A small image classifier, trained from scratch: activation gelu, patch size [2, 2].
Rows from block 3 of a small image classifier, named by matrix and row number. Rows with one number belong to one neuron. Each number is 128 + 24 x the weight over its row's rms, rounded and kept within 0 to 255. All counts start at 0. Numbers have three digits each.
After each neuron's rows are labels from the 100 images, of 14976, where the neuron reaches its highest value: "responds to" is what is common among them. Only what is clearly more common there than usual is listed. The data: photos of arthropod specimens (BIOSCAN-5M). In brackets: how many of the 100.
# fc1: MLP up (model.blocks.3.mlp.fc1.weight, 384x96), inputs 0-95
# fc2: MLP down (model.blocks.3.mlp.fc2.weight, 96x384, transposed), outputs 0-95

fc1.141:165173138078162123155108141126106114138129126167123155099127107149123130149102112127086138088144090096100080108112115112122118152145146152109154150172099150120132105122112128091085138139121123091116132186163139123120163114133138139132079102103076133122128105104161088132123119157139128134
fc2.141:117137135143087104127119112104135089134149141069119136116127151109119118113109156099147134153129139153150127111111148126140073142159106110129077095139168152129133174123132111179144114130114102148109163126121089161107075150155109141103155121134167091147109184112118146095159113111112114119
responds to: order Coleoptera (46)

fc1.26:110155154116135140146174130122100156140130112151106140139151179125128123100123143123166082154117160140124136116137149148122138081097148097126169135152103121119079118143124121140133145121095121099123176164152156136129092122127097168132129124130080101116079122102098132156098143128072169102
fc2.26:179141167089104071129135164139107094130168168120146155145156094157116125162101105116133152128104124103124146105132143128145130130150141158112119123089154154119148137168178121107129092151150092150145143102141131141112153122126150115103113127153140150120113141164122115157195100157124098139
responds to: order Hymenoptera (44)

fc1.207:149159117148132131116152161108117110130137107139127113162122120097119122115130152177117155107138134146130148174139116140157150146148148158070109136125167155166158142129130110124122115133134116146170113176100108143132131080120128144171154161085143106152091083120072153106139150158142146169
fc2.207:097140112168096081134110095105160146080152135141120150089116143136144135191119134102142111119100129151141150095111109177106138109115120105175163132131141150109130103135101128133146115090151128149097147102127097114147131162137164076150103111154121151143132145091170141111116150159149125149
responds to: order Coleoptera (60)

fc1.74:132122082111152142093119138104136114134097111129130169117119170115092108100146120143062098137130136122107114141107109141107122093150150147128143144120126129127150112089114153127158132100083186148098157138113107158084072120164151122121180106143092141127103130093159122122121143117125170129
fc2.74:113130120138111129146146106151134124156132121075108131140153101111117171139143137138173147152119114108117113132208123111128111180120118123151092102116113156111065105106135115182116138109116090125105141134165124115115147128118121113119088113079172124105125158162114120146149115120117080154
responds to: order Coleoptera (43)

fc1.323:137137166160130105124114134084090119077098127122119108132163139144151124148119126195122099120113176170152107095094135122116139128123154120140145119117163122078100136128115136101099131114103151119142141175111065119122129129149097134110114102092134128143130112127091117137153161095092174133
fc2.323:131126066048144104133152115149133116144113107157071126149164114137130135116134130131082154118118116120094110142125139122109124113156136147124149125133129085147127086158105132125126130122160142129089125072100174152149164146112155110153164144125142115128064160144131122095140123137108118138
responds to: order Coleoptera (37)

fc1.196:085136082140097115115169144130118102131156141127112094106153159152134130091101160097154130150112090128068163142120118126130138141113184111086149124151114098122124104094109119137143105099113115145119142129125152117144166141133094133131145099153116108171080155101111117138104134073111155105
fc2.196:124137184099092111151122132154135132125113079135136149108132095103104140130126123131077134134115107101148115133111159160163146082138107115133130104110083101124122113104127127115124095138117113133071112140127156164082133149096102119086148086131141143094161130107112161112158099160122074135
responds to: order Hymenoptera (44)

fc1.266:112163157104177108130157083161148075117136092137139118125148117121115128153114107074091153159082152101134118112128120135191146096118148098132164144130114161155093122100175109147145128111100114168099096137129114128130131119144098163157119126094131146124135148110136133116128149137152129161
fc2.266:103075140159110131095167154112101074150124123134160115068106158160108116136140133159096091090115133128126103153115118084095149145120116115104078165141133110098114091133105124107089124119101119146135107122139093118148147113135104123162141142109083100144140097155115149148123120117122162135
responds to: order Diptera (65)

fc1.300:157150119130112171103121151101081151159142120135086165107159096159135125134130135169136121116110117143107127141135086097127139089120151175154144130112117145136126126122169126136096116089109140133171130135091173103116121122137093129156163169156112128184093151111152152109142148123131083147
fc2.300:117160103137097120114119125163160084110120134085137162113114116114089138124114112165087118148104130110102104091143127093156131187151127104130189120131116104150099131161158132155144117134146129140135118098157145133141130101117107094122109077139102167116133170101152102150078122147113148117
responds to: order Diptera (62)

fc1.247:135126099145146147125134140165135171128166115103130155147081137119114106156090146149147160180177139135135133109172117125145111170118148129120125171113127170116118091102159147119144149118151130101099154112141169115140102096102164143119132140127146097099125091134165135152138134159154159078
fc2.247:108127126117088152164134131092097149157087178138151105081149148159130136077137101139138144084083140120168117127122177170127101120160132124144150126121098115117112117152144096188122131163131134110150127153119129140116141083103081153117137127144099116157122103112122092129151122141145121148
responds to: order Coleoptera (36)

fc1.84:076153138139102139147127138133133093132118177131127123110161133130088090110114137156114087136177169107126129166128097101113099168151141129119102161110093155132127132091106109081137159136100105137129127124172081127133102140163169145124132115129133114128127097129133137172172153158152117095
fc2.84:130080103126111145125119124162107132102115121106142140125138131138126182144104108088145103079111122135141126120145135139093129095104117117112173122096123123149141132129144165155145102111161182146106160125120125163121146089087133080164090126153161158085140149107156162120108109097081121139
responds to: order Coleoptera (36)

fc1.34:142102091155132139118181159133087127179150169121126112105137169094110109115140151171102120157118104140115157131119137124120088120133127094131111142120126141096184130147105142100098165134144127132167136143133159142119125136154168115147085101143100124084111134133145154111112180152145149089
fc2.34:129138148148113096146129119128129161152130112141178121107110103155119168151170126096175111098116132069135125168119145126129151153123150130152089120090105127189133129126102088146101072081112132132142120107145114127133113112129123145157156132141130128155174133114102175146161125088126151117
responds to: order Coleoptera (69)

fc1.198:097105113118144129126151141151102114167119093123168111119126089104115098161176153132112116154151087117124155176145091164169140099148130109154114074131115135141144124130131175146136134164136095142085120130147152160113125126114126132123085147124124088130104149114132167138141101158161104171
fc2.198:155172129070134085133132116165114127112132134148070149155138138148128165125118118153134137122148173124138114110139133115136127124112147128104139111134107098092122133174137127119122121116118119139148152135122112134185190192117141100145139132078135152096130135131147144097121162077134120070
responds to: order Coleoptera (50)

fc1.337:103122139144128080110139133109124159177175122179167115145130117144101156149121135159135140145104132154126144115104114091131115152107142135156144155151143128149108083095153120154093140091094161162128155144105165148091126141098128111096105146132137186139100097148140132135114165139086141107
fc2.337:114136154125128141110132117107115112087060090076100113155167123102127108099104135135142146115126112099129156132145154159113192130157126148124147119105176171098090139138144116106128133156119143135114133130125122105119104164122136139072139148174113140114156129144164097089132113131115122081
responds to: order Hymenoptera (53)

fc1.49:113058159124138110129118145103157095094102118115144079096116146109125136146127123191141168114089149129107122111094089127141101107139116089161123145148104128138171131104109141156122115126176092098113153138125165166105151112157163136107128125109107123154081114122100106128132124133129133114
fc2.49:103151091121120073087153154105117147149134129118114123150172078173106153076110108086140117154138104114117169146129149132103119130122142129087149084120139098141135104140129086099102170149107113147147111122124139131159162113115136146085132113097146117121159102125091152146144135117135083126
responds to: order Coleoptera (44)

fc1.241:160124071137141162106107107128115153170157136112135167123149124128160119160135117154143101110174152123131136159124163145116088168118191119116153116160107114106119111127110144091144091103109111179097147125109089140141129155131140126143152085105156109099137111126150103086102144154125129135
fc2.241:115118165074139111117122090182107056109121165114136144127134120125097130099140161136148130149142119146145128168132107120107153122143099126119144115133171100107116133128113103122131110127094117128131071109118069086104147112143095114108161090140105140121164116125112122121172095090124129107
responds to: order Coleoptera (98)

fc1.222:137129099141175090132124115112127089171131139120117146188135126115152115116138118137113136113138080115142113150140108114108159125154087148098137152100065155152129135128151116137093099119103123131128149119151134126119175179112046100128098139095120146137118114122159123150124114160132107094
fc2.222:120163150112111137106149120135125081091128127150103144103105117168132123143113131138097109112136170092123140166090147170169120124097155089125160126146166118093092128113101102122144146133063120104096127124122072138119133130150168143160153133171123124096120111142131148123153148169103143114
responds to: order Coleoptera (44)