config.yaml
arch: "swin"
model: "image classifier"
dataset: "photos of arthropod specimens (BIOSCAN-5M)"
train_examples: 97500
image_size: 32
crop_scale_min: 0.5
horizontal_flip: true
translate: 0.06
targets: ["order"]
num_classes: 18
norm: "layernorm"
norm_position: "pre"
activation: "gelu"
mlp_ratio: 4
head_dim: 16
fused_qkv: true
bias: "none"
qk_norm: false
parallel_block: false
inner_norm: false
drop_path: 0.05
patch_size: [2, 2]
depths: [3, 3, 3]
widths: [48, 96, 192]
label_smoothing: 0.1
loss: "cross_entropy"
head_dropout: 0.2
init: "orthogonal"
residual_init: "none"
optimizer: "soap"
beta2: 0.95
lr: 0.0018
beta1: 0.95
shampoo_beta: 0.95
eps: 1e-08
precondition_frequency: 50
max_precond_dim: 1536
one_sided: false
adamw_lr_other_params: 0.0016
gradient_centralization: true
adaptive_grad_clip: 0.05
steps: 18900
batch_size: 128
epochs: 24.8
lr_schedule: "cosine_restarts"
final_lr_fraction: 0.05
warmup_steps: 370
weight_decay: 0.3
adamw_weight_decay_other_params: 0.05
Rows from block 2 of a small image classifier, named by matrix and row number. Rows with one number belong to one neuron. Each number is 128 + 32 x the weight over its row's rms, rounded and kept within 0 to 255. All counts start at 0.
After each neuron's rows are labels from the 100 images, of 14976, where the neuron reaches its highest value: "strongest on" is what is common among them. Only what is clearly more common there than usual is listed. The data: photos of arthropod specimens (BIOSCAN-5M). In brackets: how many of the 100, against the usual share in percent.
# fc1: MLP up (model.blocks.2.mlp.fc1.weight, 192x48), inputs 0-47
# fc2: MLP down (model.blocks.2.mlp.fc2.weight, 48x192, transposed), outputs 0-47

fc1.89 [179 109 158 149  84 109 129 116 139 152 100 124  94 126 137 137 140 142 108 135 140 193 202 150  81 124 115  50 136  72 100 115 135 106 113 127 145 103 195  65 174 164 154 126 139 113 142  97]
fc2.89 [129 125 115  98 143  53 106 102 132  56 101 167 136 175 146 118 126 152  99 139 136 161 124 108 146 153 144 116 111 101  95 151 129  98  94 100 119 154  44 124 122 123 119  57 154 114 156 208]
strongest on: order Coleoptera (36 vs 16.8)

fc1.85 [166 142  71 188 112 152 118 133 111 176 108 140 171  70 156 118 176 154 114 116 134 132 165 123 129  81  82 163 128 116 151 178 106 143 157  88 209 120 151 151 131 149 151  59 125 113 130 144]
fc2.85 [100 108 136 123 180 162 105  75 150  99 154 135  89 151 130  72 100 157 153 143 106  85 195 180 124 149 116 107 167  85 130  98 170 150 115 140 133 124 144 126 151 224 136 176 141 146 148 107]
strongest on: order Diptera (68 vs 30.6)

fc1.171 [168 123 134 131 110 137 111 110 150  93 163 219 102  83 131 164 129 151 128 140 120 167 138 165  77  58  87 166 147  81 125 139 104 152 115 130  90 163 108 127 144 158 147 152 143 147 203 166]
fc2.171 [112 121 140 128  78  81 127 117 118 133  82 104 173 170  85 144  80 194  90 112 170 188 147 142 143 130  87 173 127 128 136 132 173 109 166 133 113  67 128 123 108 159 152  86  60 136 144 150]
strongest on: order Diptera (60 vs 30.6)

fc1.67 [139 134 138 101 157 170  97  78  51 129 141 141 186 135 140 123 114 119 106 139 143 115 180  90 144 135  97 135 117 185  57 146  89 106  78 142 122 118 109 125 210 117 120 130 156 116 165 175]
fc2.67 [149 133 154 150 179 152 111 108 139 122 173 128 118 105 134 106 139 179 176 159 148 132 164 123 174 103 106 147 108 184 133 129 153 177 139 218 168  77 134  73 113 151 120 130  84  95  82  96]
strongest on: order Diptera (73 vs 30.6)

fc1.80 [141  98 174 133 106 154 131 220 138 117 113 172  79 108  80 101 106 142 118 118 127 111  91 171 155  94 114 150 139 125 131  52 138 166 155 115 126 169 154 176 171  76 108 152 106 130 122 175]
fc2.80 [ 65 147 140 121 133 104  90  82  93 121 148 210 158  86 163 127 172 152 129 123  98 200  96 111 139 129 139 128 177 112 142 163 125 137 142 119 131 144  62 127 114 141 168  48 115 124 131 140]
strongest on: order Coleoptera (46 vs 16.8)

fc1.19 [160 147  72 109 151 167  87 209 101 120 200 108 150 150 145  82 142 105 121 108 109 137 117 159 109 102 100 175  76 114 114  88 117 133 130 138 102  80 151 146 148 155 184 119 161 138 181 141]
fc2.19 [113 122 174 154  97 154 171  77 130 115 109 144 138 123 141 133 130 147 105 117 190 118 175 100 154 155 141  58 200 120 114 134  84 155 163 124 177 155 108  71 125 135 116 110 184 178 101  93]
strongest on: order Diptera (72 vs 30.6)

fc1.182 [139 159  70  98 113 140 172 135  93 111 122  90 115 142 121 115 166 136 126 128 151 173 131  43 138 126 146 115 140 126  90 144  82 176  96 193 167 133 174 158  82 146 175 140 117  72  86 133]
fc2.182 [131 110 191 146 120 155 152 106 105 128 144 153 160  70 184 120  65 122 156 128 128  78  82 156 106 131 133 138  90 154 170 156 163 118 162  54 152  98 103  89 126  90  97 114  65 129 134 128]
strongest on: order Coleoptera (56 vs 16.8)

fc1.83 [140 149  69  91 101  95 142 128 145 149  85 155 148  73 174 142 175  81 143 105 158 140  65  80 162 126 132 170 141 153 118 178 156 188 128 129 159 108 154 114 179 129  93  98 112  85 120 113]
fc2.83 [128 156 177 113 132 164 155 119 111  97 139 132  92 159 109 109 103 153 114 143 118  83 199 161 106 110  80  78 120 146 149  80 159 146  63  69 112 141 135 123  98 100 130 162 191 139 192 134]
strongest on: order Diptera (64 vs 30.6)

fc1.139 [148 133 145 106 159 201  98 122 134 136 140  75 155  84  89 150 169 144 117 103 155 173 130 126 151 118 119 141 145 140 176 169 171  29  88 139 130 148 144 159 161 113 151 168 143  80 151 102]
fc2.139 [140 117 152  99 125 148 138 111 134 185  84 131 125 186  81 155 161 167 132 102  84 125  38 159 141  87 136 133  89 164 168 147 130 154 145 105 107 140 198 128 183 113 129 176 137  94 149 138]
strongest on: order Diptera (66 vs 30.6)

fc1.184 [112 154 162 116 141 132 147 185 147 104 120 139 113 123  87 130  86 120  67 109 121 143 187 130  72 122  94  79 144 175  60 128 137 176 137 150 147 151 101 148 124 201 110 144  87  96 168 163]
fc2.184 [143 172 139 101 112 146 165 157 210  83 102 132 131  85 160 103 103 161 140 155 140 142 110 106 145 153 104  62  96 145  85 124 130 144 156 149 114 142 187 111  80 110  56 140 117 175 170 144]
strongest on: order Coleoptera (45 vs 16.8)

fc1.152 [125 146 106 139 102 124 135  36 145  86 179 109 165 146 187 117 138 106 136 104  84 150 173 113 107 189  84 128 124 127 122 144 103  91 156 160  88 129  90 131  59 160  89 105  95 129 147 116]
fc2.152 [ 47  84 122 151  44 119  72 158 144 110  91 126 145 138 109  99 132 138 115 127 122 180  97 154 156 151 168 126  97 143 107 122 128 162 121  57 130 145  85 116 155 149 182 155 114  89 108 152]
strongest on: order Coleoptera (37 vs 16.8)

fc1.121 [175 156 123 173 137 173 170 119  80 147 132 145 154 160  54 105  83 180 166 155 118 125  90 104 135  94 129 122 126 111 129 130 125 143 123 213 160 121 143 122 130 144 101 162  99  98  49 130]
fc2.121 [194  73 142 158 120  90  90 135 157 128 149 145  75 109  99  79 135 115 131  94 174 165 138  93  91 132 118 110  63 159 135 155  80  96 168 140 154 127 155  92 118 125 114 206 137 136 157 150]
strongest on: order Diptera (77 vs 30.6)

fc1.48 [130  54 127 148 119 139 134 134 110 150 123 146 137 126 190 102 118 170 183 133 129 153 113 113 129 118 115 113 107 137 204 149 130 111 105 101 155  47 139 157 138  73 168 169 151  90 183  74]
fc2.48 [ 88 142 136  54 112 103 157 128 111 166 176 106 137  90 119 154 139 164  62 105 113  84 105 149 158 108 120 111 135 125 111 166 108 175 196 163 169 172 162 168  78 113  93 125 140 100 148 117]
strongest on: order Diptera (68 vs 30.6)

fc1.119 [135 155 152 103  83 169 131 116 118 107 131 175 171 113 147 121  96 115 105 134  82 123 182 144 148 178 130 130  97  42 132  73 116 197 124 129 104  98 154 109  99  73 146 115 115 109 167  73]
fc2.119 [121 108  93  81 138 158  87 172 141 104 121  97 168 113 116  90 116 131 132 162 189 131 103 154  95  76 119  88 177 175 146  66  91  99 139 138 104 130  65 121 122 104 138 116  59 153 116 167]
strongest on: order Coleoptera (49 vs 16.8)

fc1.112 [193 161 152 151  75 130 164 110 153  88 131 129 167 126 150 108 112 121 141 149 131 106 122 155  96 129 126 185 128 141 190 128 101 109 125 116 102  97 105 133  55  94 217 148  99 137  72 157]
fc2.112 [182  78 115 123 110 143 145 137 105 129  87 107 127  87 100 121 133 133 168 147 140 115 124 104 123 164 107 101 115 137 157 117 109 138 142 142 118 120 212  72 150 157  76  33  65 110  83 109]
strongest on: order Hemiptera (30 vs 11.3)

fc1.11 [150 149  92 116 186 131 128 113 117  83 123 146 101 136  95 189 100 108 140 173 143  92 125 106 127 170  91  59  83 143  90 138 122 135  98 132  95 138  33 140 144 113 148  74 109 120 143 177]
fc2.11 [107 130 124  96 116  83  61 129 178 115 165 157 139 133 149 126 135 167  88  87 116 141 121  57 113 124 126 117 185 169 173 133 110 157 160 169 110 102 179 133  87 147 128  99  84 179 141  75]
strongest on: order Coleoptera (55 vs 16.8)

fc1.27 [136 178 143  60 142 189 157 145 105 144 187 145 131  88 155 101 136 150 101 101 132 114 109 124 148  95  83  85  67  79 160 160 121 142 127 177 115  63  92 122 144 104 121 102 156 123 174 122]
fc2.27 [168  98 118 152 141 132 175 137 120 108 101  55 128 149 110 198 136 128 177 186 155 121 139 174  78 185 177  75 123 155  88 110 158 133 160 180 113 156 122 125 134 113 100  96 115 121  99 134]
strongest on: order Diptera (62 vs 30.6)

fc1.181 [117 115 160 147 106 108 195 164  48 112 122 121 126 117 128 100 139 170  64  85  93 136 158 125 100 137 154 126 147 136 112  91 134 159 175 130 101 178 175 127 164 154 168 131  53 112 114 164]
fc2.181 [ 98 142 171 122 156 103 124 136 131  98 107  80 129 135 137 137 150 122 113 106 113 111  80 131 184 159 139 136 142 108 139 162  78 105 110 115  99 165 145 141 159 181 147  17  40 141 126 122]
strongest on: order Coleoptera (89 vs 16.8)

fc1.101 [135 121  99 204  82 118 100 158 138 171 145  87 173 127 131  85  81  66 117 153 179 131 129  92 102 162 122 130 126 185 140 103 180 154 115  81  91 136 118 159 147 130 101 136 142 170 114 177]
fc2.101 [130 142 154 124 103 131 252  88 165  94 126  74 114 146 113 147 124 100 113 112 156 134 145 138  90 135 159 142 106 101 151 166  54 115 152 157 120 122 124 149 129 114 102 173  92 185 144 148]
strongest on: order Coleoptera (38 vs 16.8)

fc1.2 [122  94  65 151 152 143 133 173 179 113 162 133 167  79 129 143  98 173 116  64 122 139 150  88  87 141 127  91  95 142 129  76 131 130 112 145 115 131 141 154 144 109  56 157  88 183 153  78]
fc2.2 [171 122 123 125 151 129 114 139 100  88 125 105 126 188  95 205 184 100 138 126 179 128 149 197 132 186 123  92 124 129 151 145  96  72 118  80 130  64 107 113 135 165 163 151 142 147 116 112]
strongest on: order Diptera (71 vs 30.6)

fc1.191 [215 203 118 105 140 117 172 108  64 125 145 142 137 163 177 141 157 110 147 113 116 138 143 119 138 186 146 153  37 126 152 145 129 131 104 140 164 131 105 154 128 118 142 103 175 100 163 118]
fc2.191 [ 72 107 151 168 151  42 140 121 160 110  96  82 110 127 127 142 119 163 164 131 117 132 152 177 149 132  90  83 119 125 173 137 140 129 217 174 174  82 152 154 134 137 135 131  93 142 107 100]
strongest on: order Coleoptera (44 vs 16.8)

fc1.187 [137  70 117 139  82 141 156 150 138 100 145 150 114 176 124 184  93 106 134 223 109 105 161 128  78 126 106  94 133 108 133 174 135 169 118 151 188 121 142 152 161 110 141 156 185 144 171 103]
fc2.187 [150 120 130 116 147 108 156 157  97 206 146 109 139 155 102 155 108 163 135  56 102 111 116 146 110 112 132 173  92 130 147 187 171  66 137  58 136 144 111 113 130 106 138  77 160  76 115  93]
strongest on: order Diptera (62 vs 30.6)

fc1.76 [109 115  75 146 104 106 146 167 167 137 138 124  99 128 117 113 172 106 223 145  81  90  87 109 108  97 117 111  84 169 129 108 126 114 103 147  84 120 182 143 142 104 100 133  69  93 115  67]
fc2.76 [107 157 160 101 125  99 143 148  96  67 119  95 199 108 147  60  74 179 126 114 109 115 142 101  70 150 129 104 183 146 156  73 114 116 174 165 144 162 124  95 142 132  94 131 164 102 131 134]
strongest on: order Hemiptera (46 vs 11.3)

fc1.54 [144 164 153 111 173 128 104 140 126 123 146 184 147 133 155  84 141 141  74 142 161 156 153 103 173  99  80 115 183 169 135 104  92 166 134 133 166 108 151 158  99 102  69 179 120 140 199  93]
fc2.54 [142 185 111 125  91 104 155 184 162 132 140 125 141  63 144 139  87 129 100 128 105  79 124 136  92 155 145  70  84  93 129 142  88 184  81 132 152 142 102 136 118 112 111 219 100 143 147 112]
strongest on: order Diptera (79 vs 30.6)

fc1.31 [101 102 119 157 111 190 170 162 105 150 102 124 196 121 124 120  90  87 152 151  62  99 106 121 121 108 147 133 127  77 146 129 146 175 114 140 165  91 141 182 170  80 180 133 167  95 125  92]
fc2.31 [121  93 117 107 117  68  98 125 129 117 168 159 119 120 166 100  98 188 127 143 150  98 130 150 139  99 145 182 204  97 130 180 138 159  62 143 132 169 144  94 121  88 108 158 115 165 192 128]
strongest on: order Diptera (62 vs 30.6)

fc1.102 [121 152 158  97 109 132 122 167 170 123 163 111 180  97 177  79 119 163  52 127 146 140 148 109 119  86 115 111 162 167 100  90 113 201 175 151 157 108 159 140  70 151  95 147 117 139 126  94]
fc2.102 [109 138 112  72  68  53 151 162 107 131  95 149 121 118 154 187 161 155 164 100 106 104 117  94  93 169 145 136  90 113 167 168  84 110 139 153  87 136  90 178 153 145  88 140  93 158 145 118]
strongest on: order Diptera (86 vs 30.6)

fc1.166 [107  75 118 150  73 115 112 117 128 120 165 186 151  96 157  70  90 160 122 168 188  96 182  54 148  89 150 106 122 169 106 127 126 110 106 127 126 127 156 134 166 118 121  84  89 104 149 162]
fc2.166 [185 152  90 112 186 144 106  84  76  82 156  88 186 112 114 169 140 129 135 133 147 114 136 149 101 100  36 120 134 138 117  88 101  92 157 161 136  70 111 152  86 145 120 155 131 121 130 104]
strongest on: order Coleoptera (52 vs 16.8)

fc1.73 [ 66 149 153 118 104  80 142  99 155 111 154 113 100 106  92  90 124 154 166 151 142 107 154 103 166 132  61  87 164 175 172 125 101 105 155 184 153 119 151 156 157 104 105 119  57 118 165  96]
fc2.73 [182 134  94 143 108  94 159 136  96 110 113  76 180 166 170 146 108 113 114 111  89 110 157  81 141 136  88 114  99 137 124  52 138 138 119 102 183  61 121 132 147  96 134 189 178 126 114 106]
strongest on: order Diptera (62 vs 30.6)

fc1.12 [145  69  68 105 151 174 157 149 104 120 162  49 145 146  75  98  85 124 129 117 133 150 134  76 175 122  87 105 171 119 131 148 155 192 120 114 155 145  99 147 161 153 176 110 118 151 147 145]
fc2.12 [144 137 224 156 117 167 171 131 113 137 201 163 184 104 170 110 140 118 137 148 145 137 142 125  99 150 189 177 144 194 143 130 171 128 175 118 112 141 140  81 132 128 135 155 161 116 136 134]
strongest on: order Diptera (65 vs 30.6)

fc1.66 [145 147 131 100 114  83 181 134  88 112 170 116 173 107 197 127 170 128 121 113 150 123 160 169  91  94  79 119 107 174 114 105 116 186 112 144 120  48 149  95 108 135 128 148 160 135 123  64]
fc2.66 [ 96 124  91 141 128 175  26 126 126 124 123 132  95 139 120 152 147 133 119 127 120 145 124  67 188 165 131 108 177 166 185 143 153 140 139 181 110 169 106 109 121 124 122  44  99 131 127 127]
strongest on: order Diptera (61 vs 30.6)

fc1.154 [118 144 148 137 109 139 145 165 139 186 101 160 178 117 206 163 141 110 150 136 206 113 192 161  97 128 109 154 130 116 118 138  61  90 136  82 141 174 155 130 137 171 141 138 105 128 128 175]
fc2.154 [108 130 124 179 129 133 168 116 137 135 132 183 126 167  79  90 187 156 122 182 137 110  76 141 155 115 169  85  71 177 113 122 155 135  89 126 137  90 135 148 114  80 124 208 162 130 115 101]
strongest on: order Coleoptera (55 vs 16.8)

fc1.158 [164 149 175  79 126 189 157 114 106 149 170 154 136  84 160  97 118 117 146 166 140  94 110 145  93  82 185 178 161  93  80 150  98 129  83 113 153 119 136 168 131 130 119 130 140  70 145  71]
fc2.158 [111 132 145 153 104 186 106 148 155 149 163 138 131 155  50 141 114 128 158  85  86 141 140 108 102 106  85 146 163 176 153 108 173 220 128 166 165 137 125  66 140 145 122 161 129 166 131 132]
strongest on: order Diptera (61 vs 30.6)

fc1.95 [126 157 153  74 143 125 173 175  92 147 161 171 137  90  99 164 156 143  96 164 192 142  80 147  81 136 106  97 129 154 170 156 158 150  79 141  60  95 112 122 130 180 108 107 127  96 129 146]
fc2.95 [149  49 152 121 123  85 148 128 110 201 123 130 165 141 126 137 101 132 156 170 120 109 107 191  77 140 164 135 120 138 103  85 185 119 131  75 143 121 146 157 116 174 174  89 126  94 157 169]
strongest on: order Coleoptera (72 vs 16.8)

fc1.0 [157 138 153 149  97 157  61 129 111 163 106 115 109 141  68 132  90 129  87  96 158 100 135 127 139 106 128  87  81 161 123 182  93  82 175 176 122 147 103  93 183 105 130 128 193 119 121 175]
fc2.0 [157 159  88 145 118 141 121 134 126 144 131 130 101 158 156 182 120 160 145 117 136 148  68 169 120 192 127 115  58 122 178 151 145  61 215 131 103 130 163 153 145  86 144 147 110 123  86 106]
strongest on: order Diptera (72 vs 30.6)

fc1.94 [117 162 149 149 152 125 113 135 195 132 118 145 144 144 102 180 112 160  94 114 155 158 145 100 105 113 118  45 191 165  91 131 141 132 190 130 138 193 113 190 103 143 108 180 123 145 104 114]
fc2.94 [144 162  81 166 183 111  92 139 115 122 123 145  79  92 184 138 163 115 134 126  84  66 163 101 106 110 161 148 108  99 147 160  89 168 127 172 171 196 163 113 154 114  83 118 129 136 124  88]
strongest on: order Diptera (75 vs 30.6)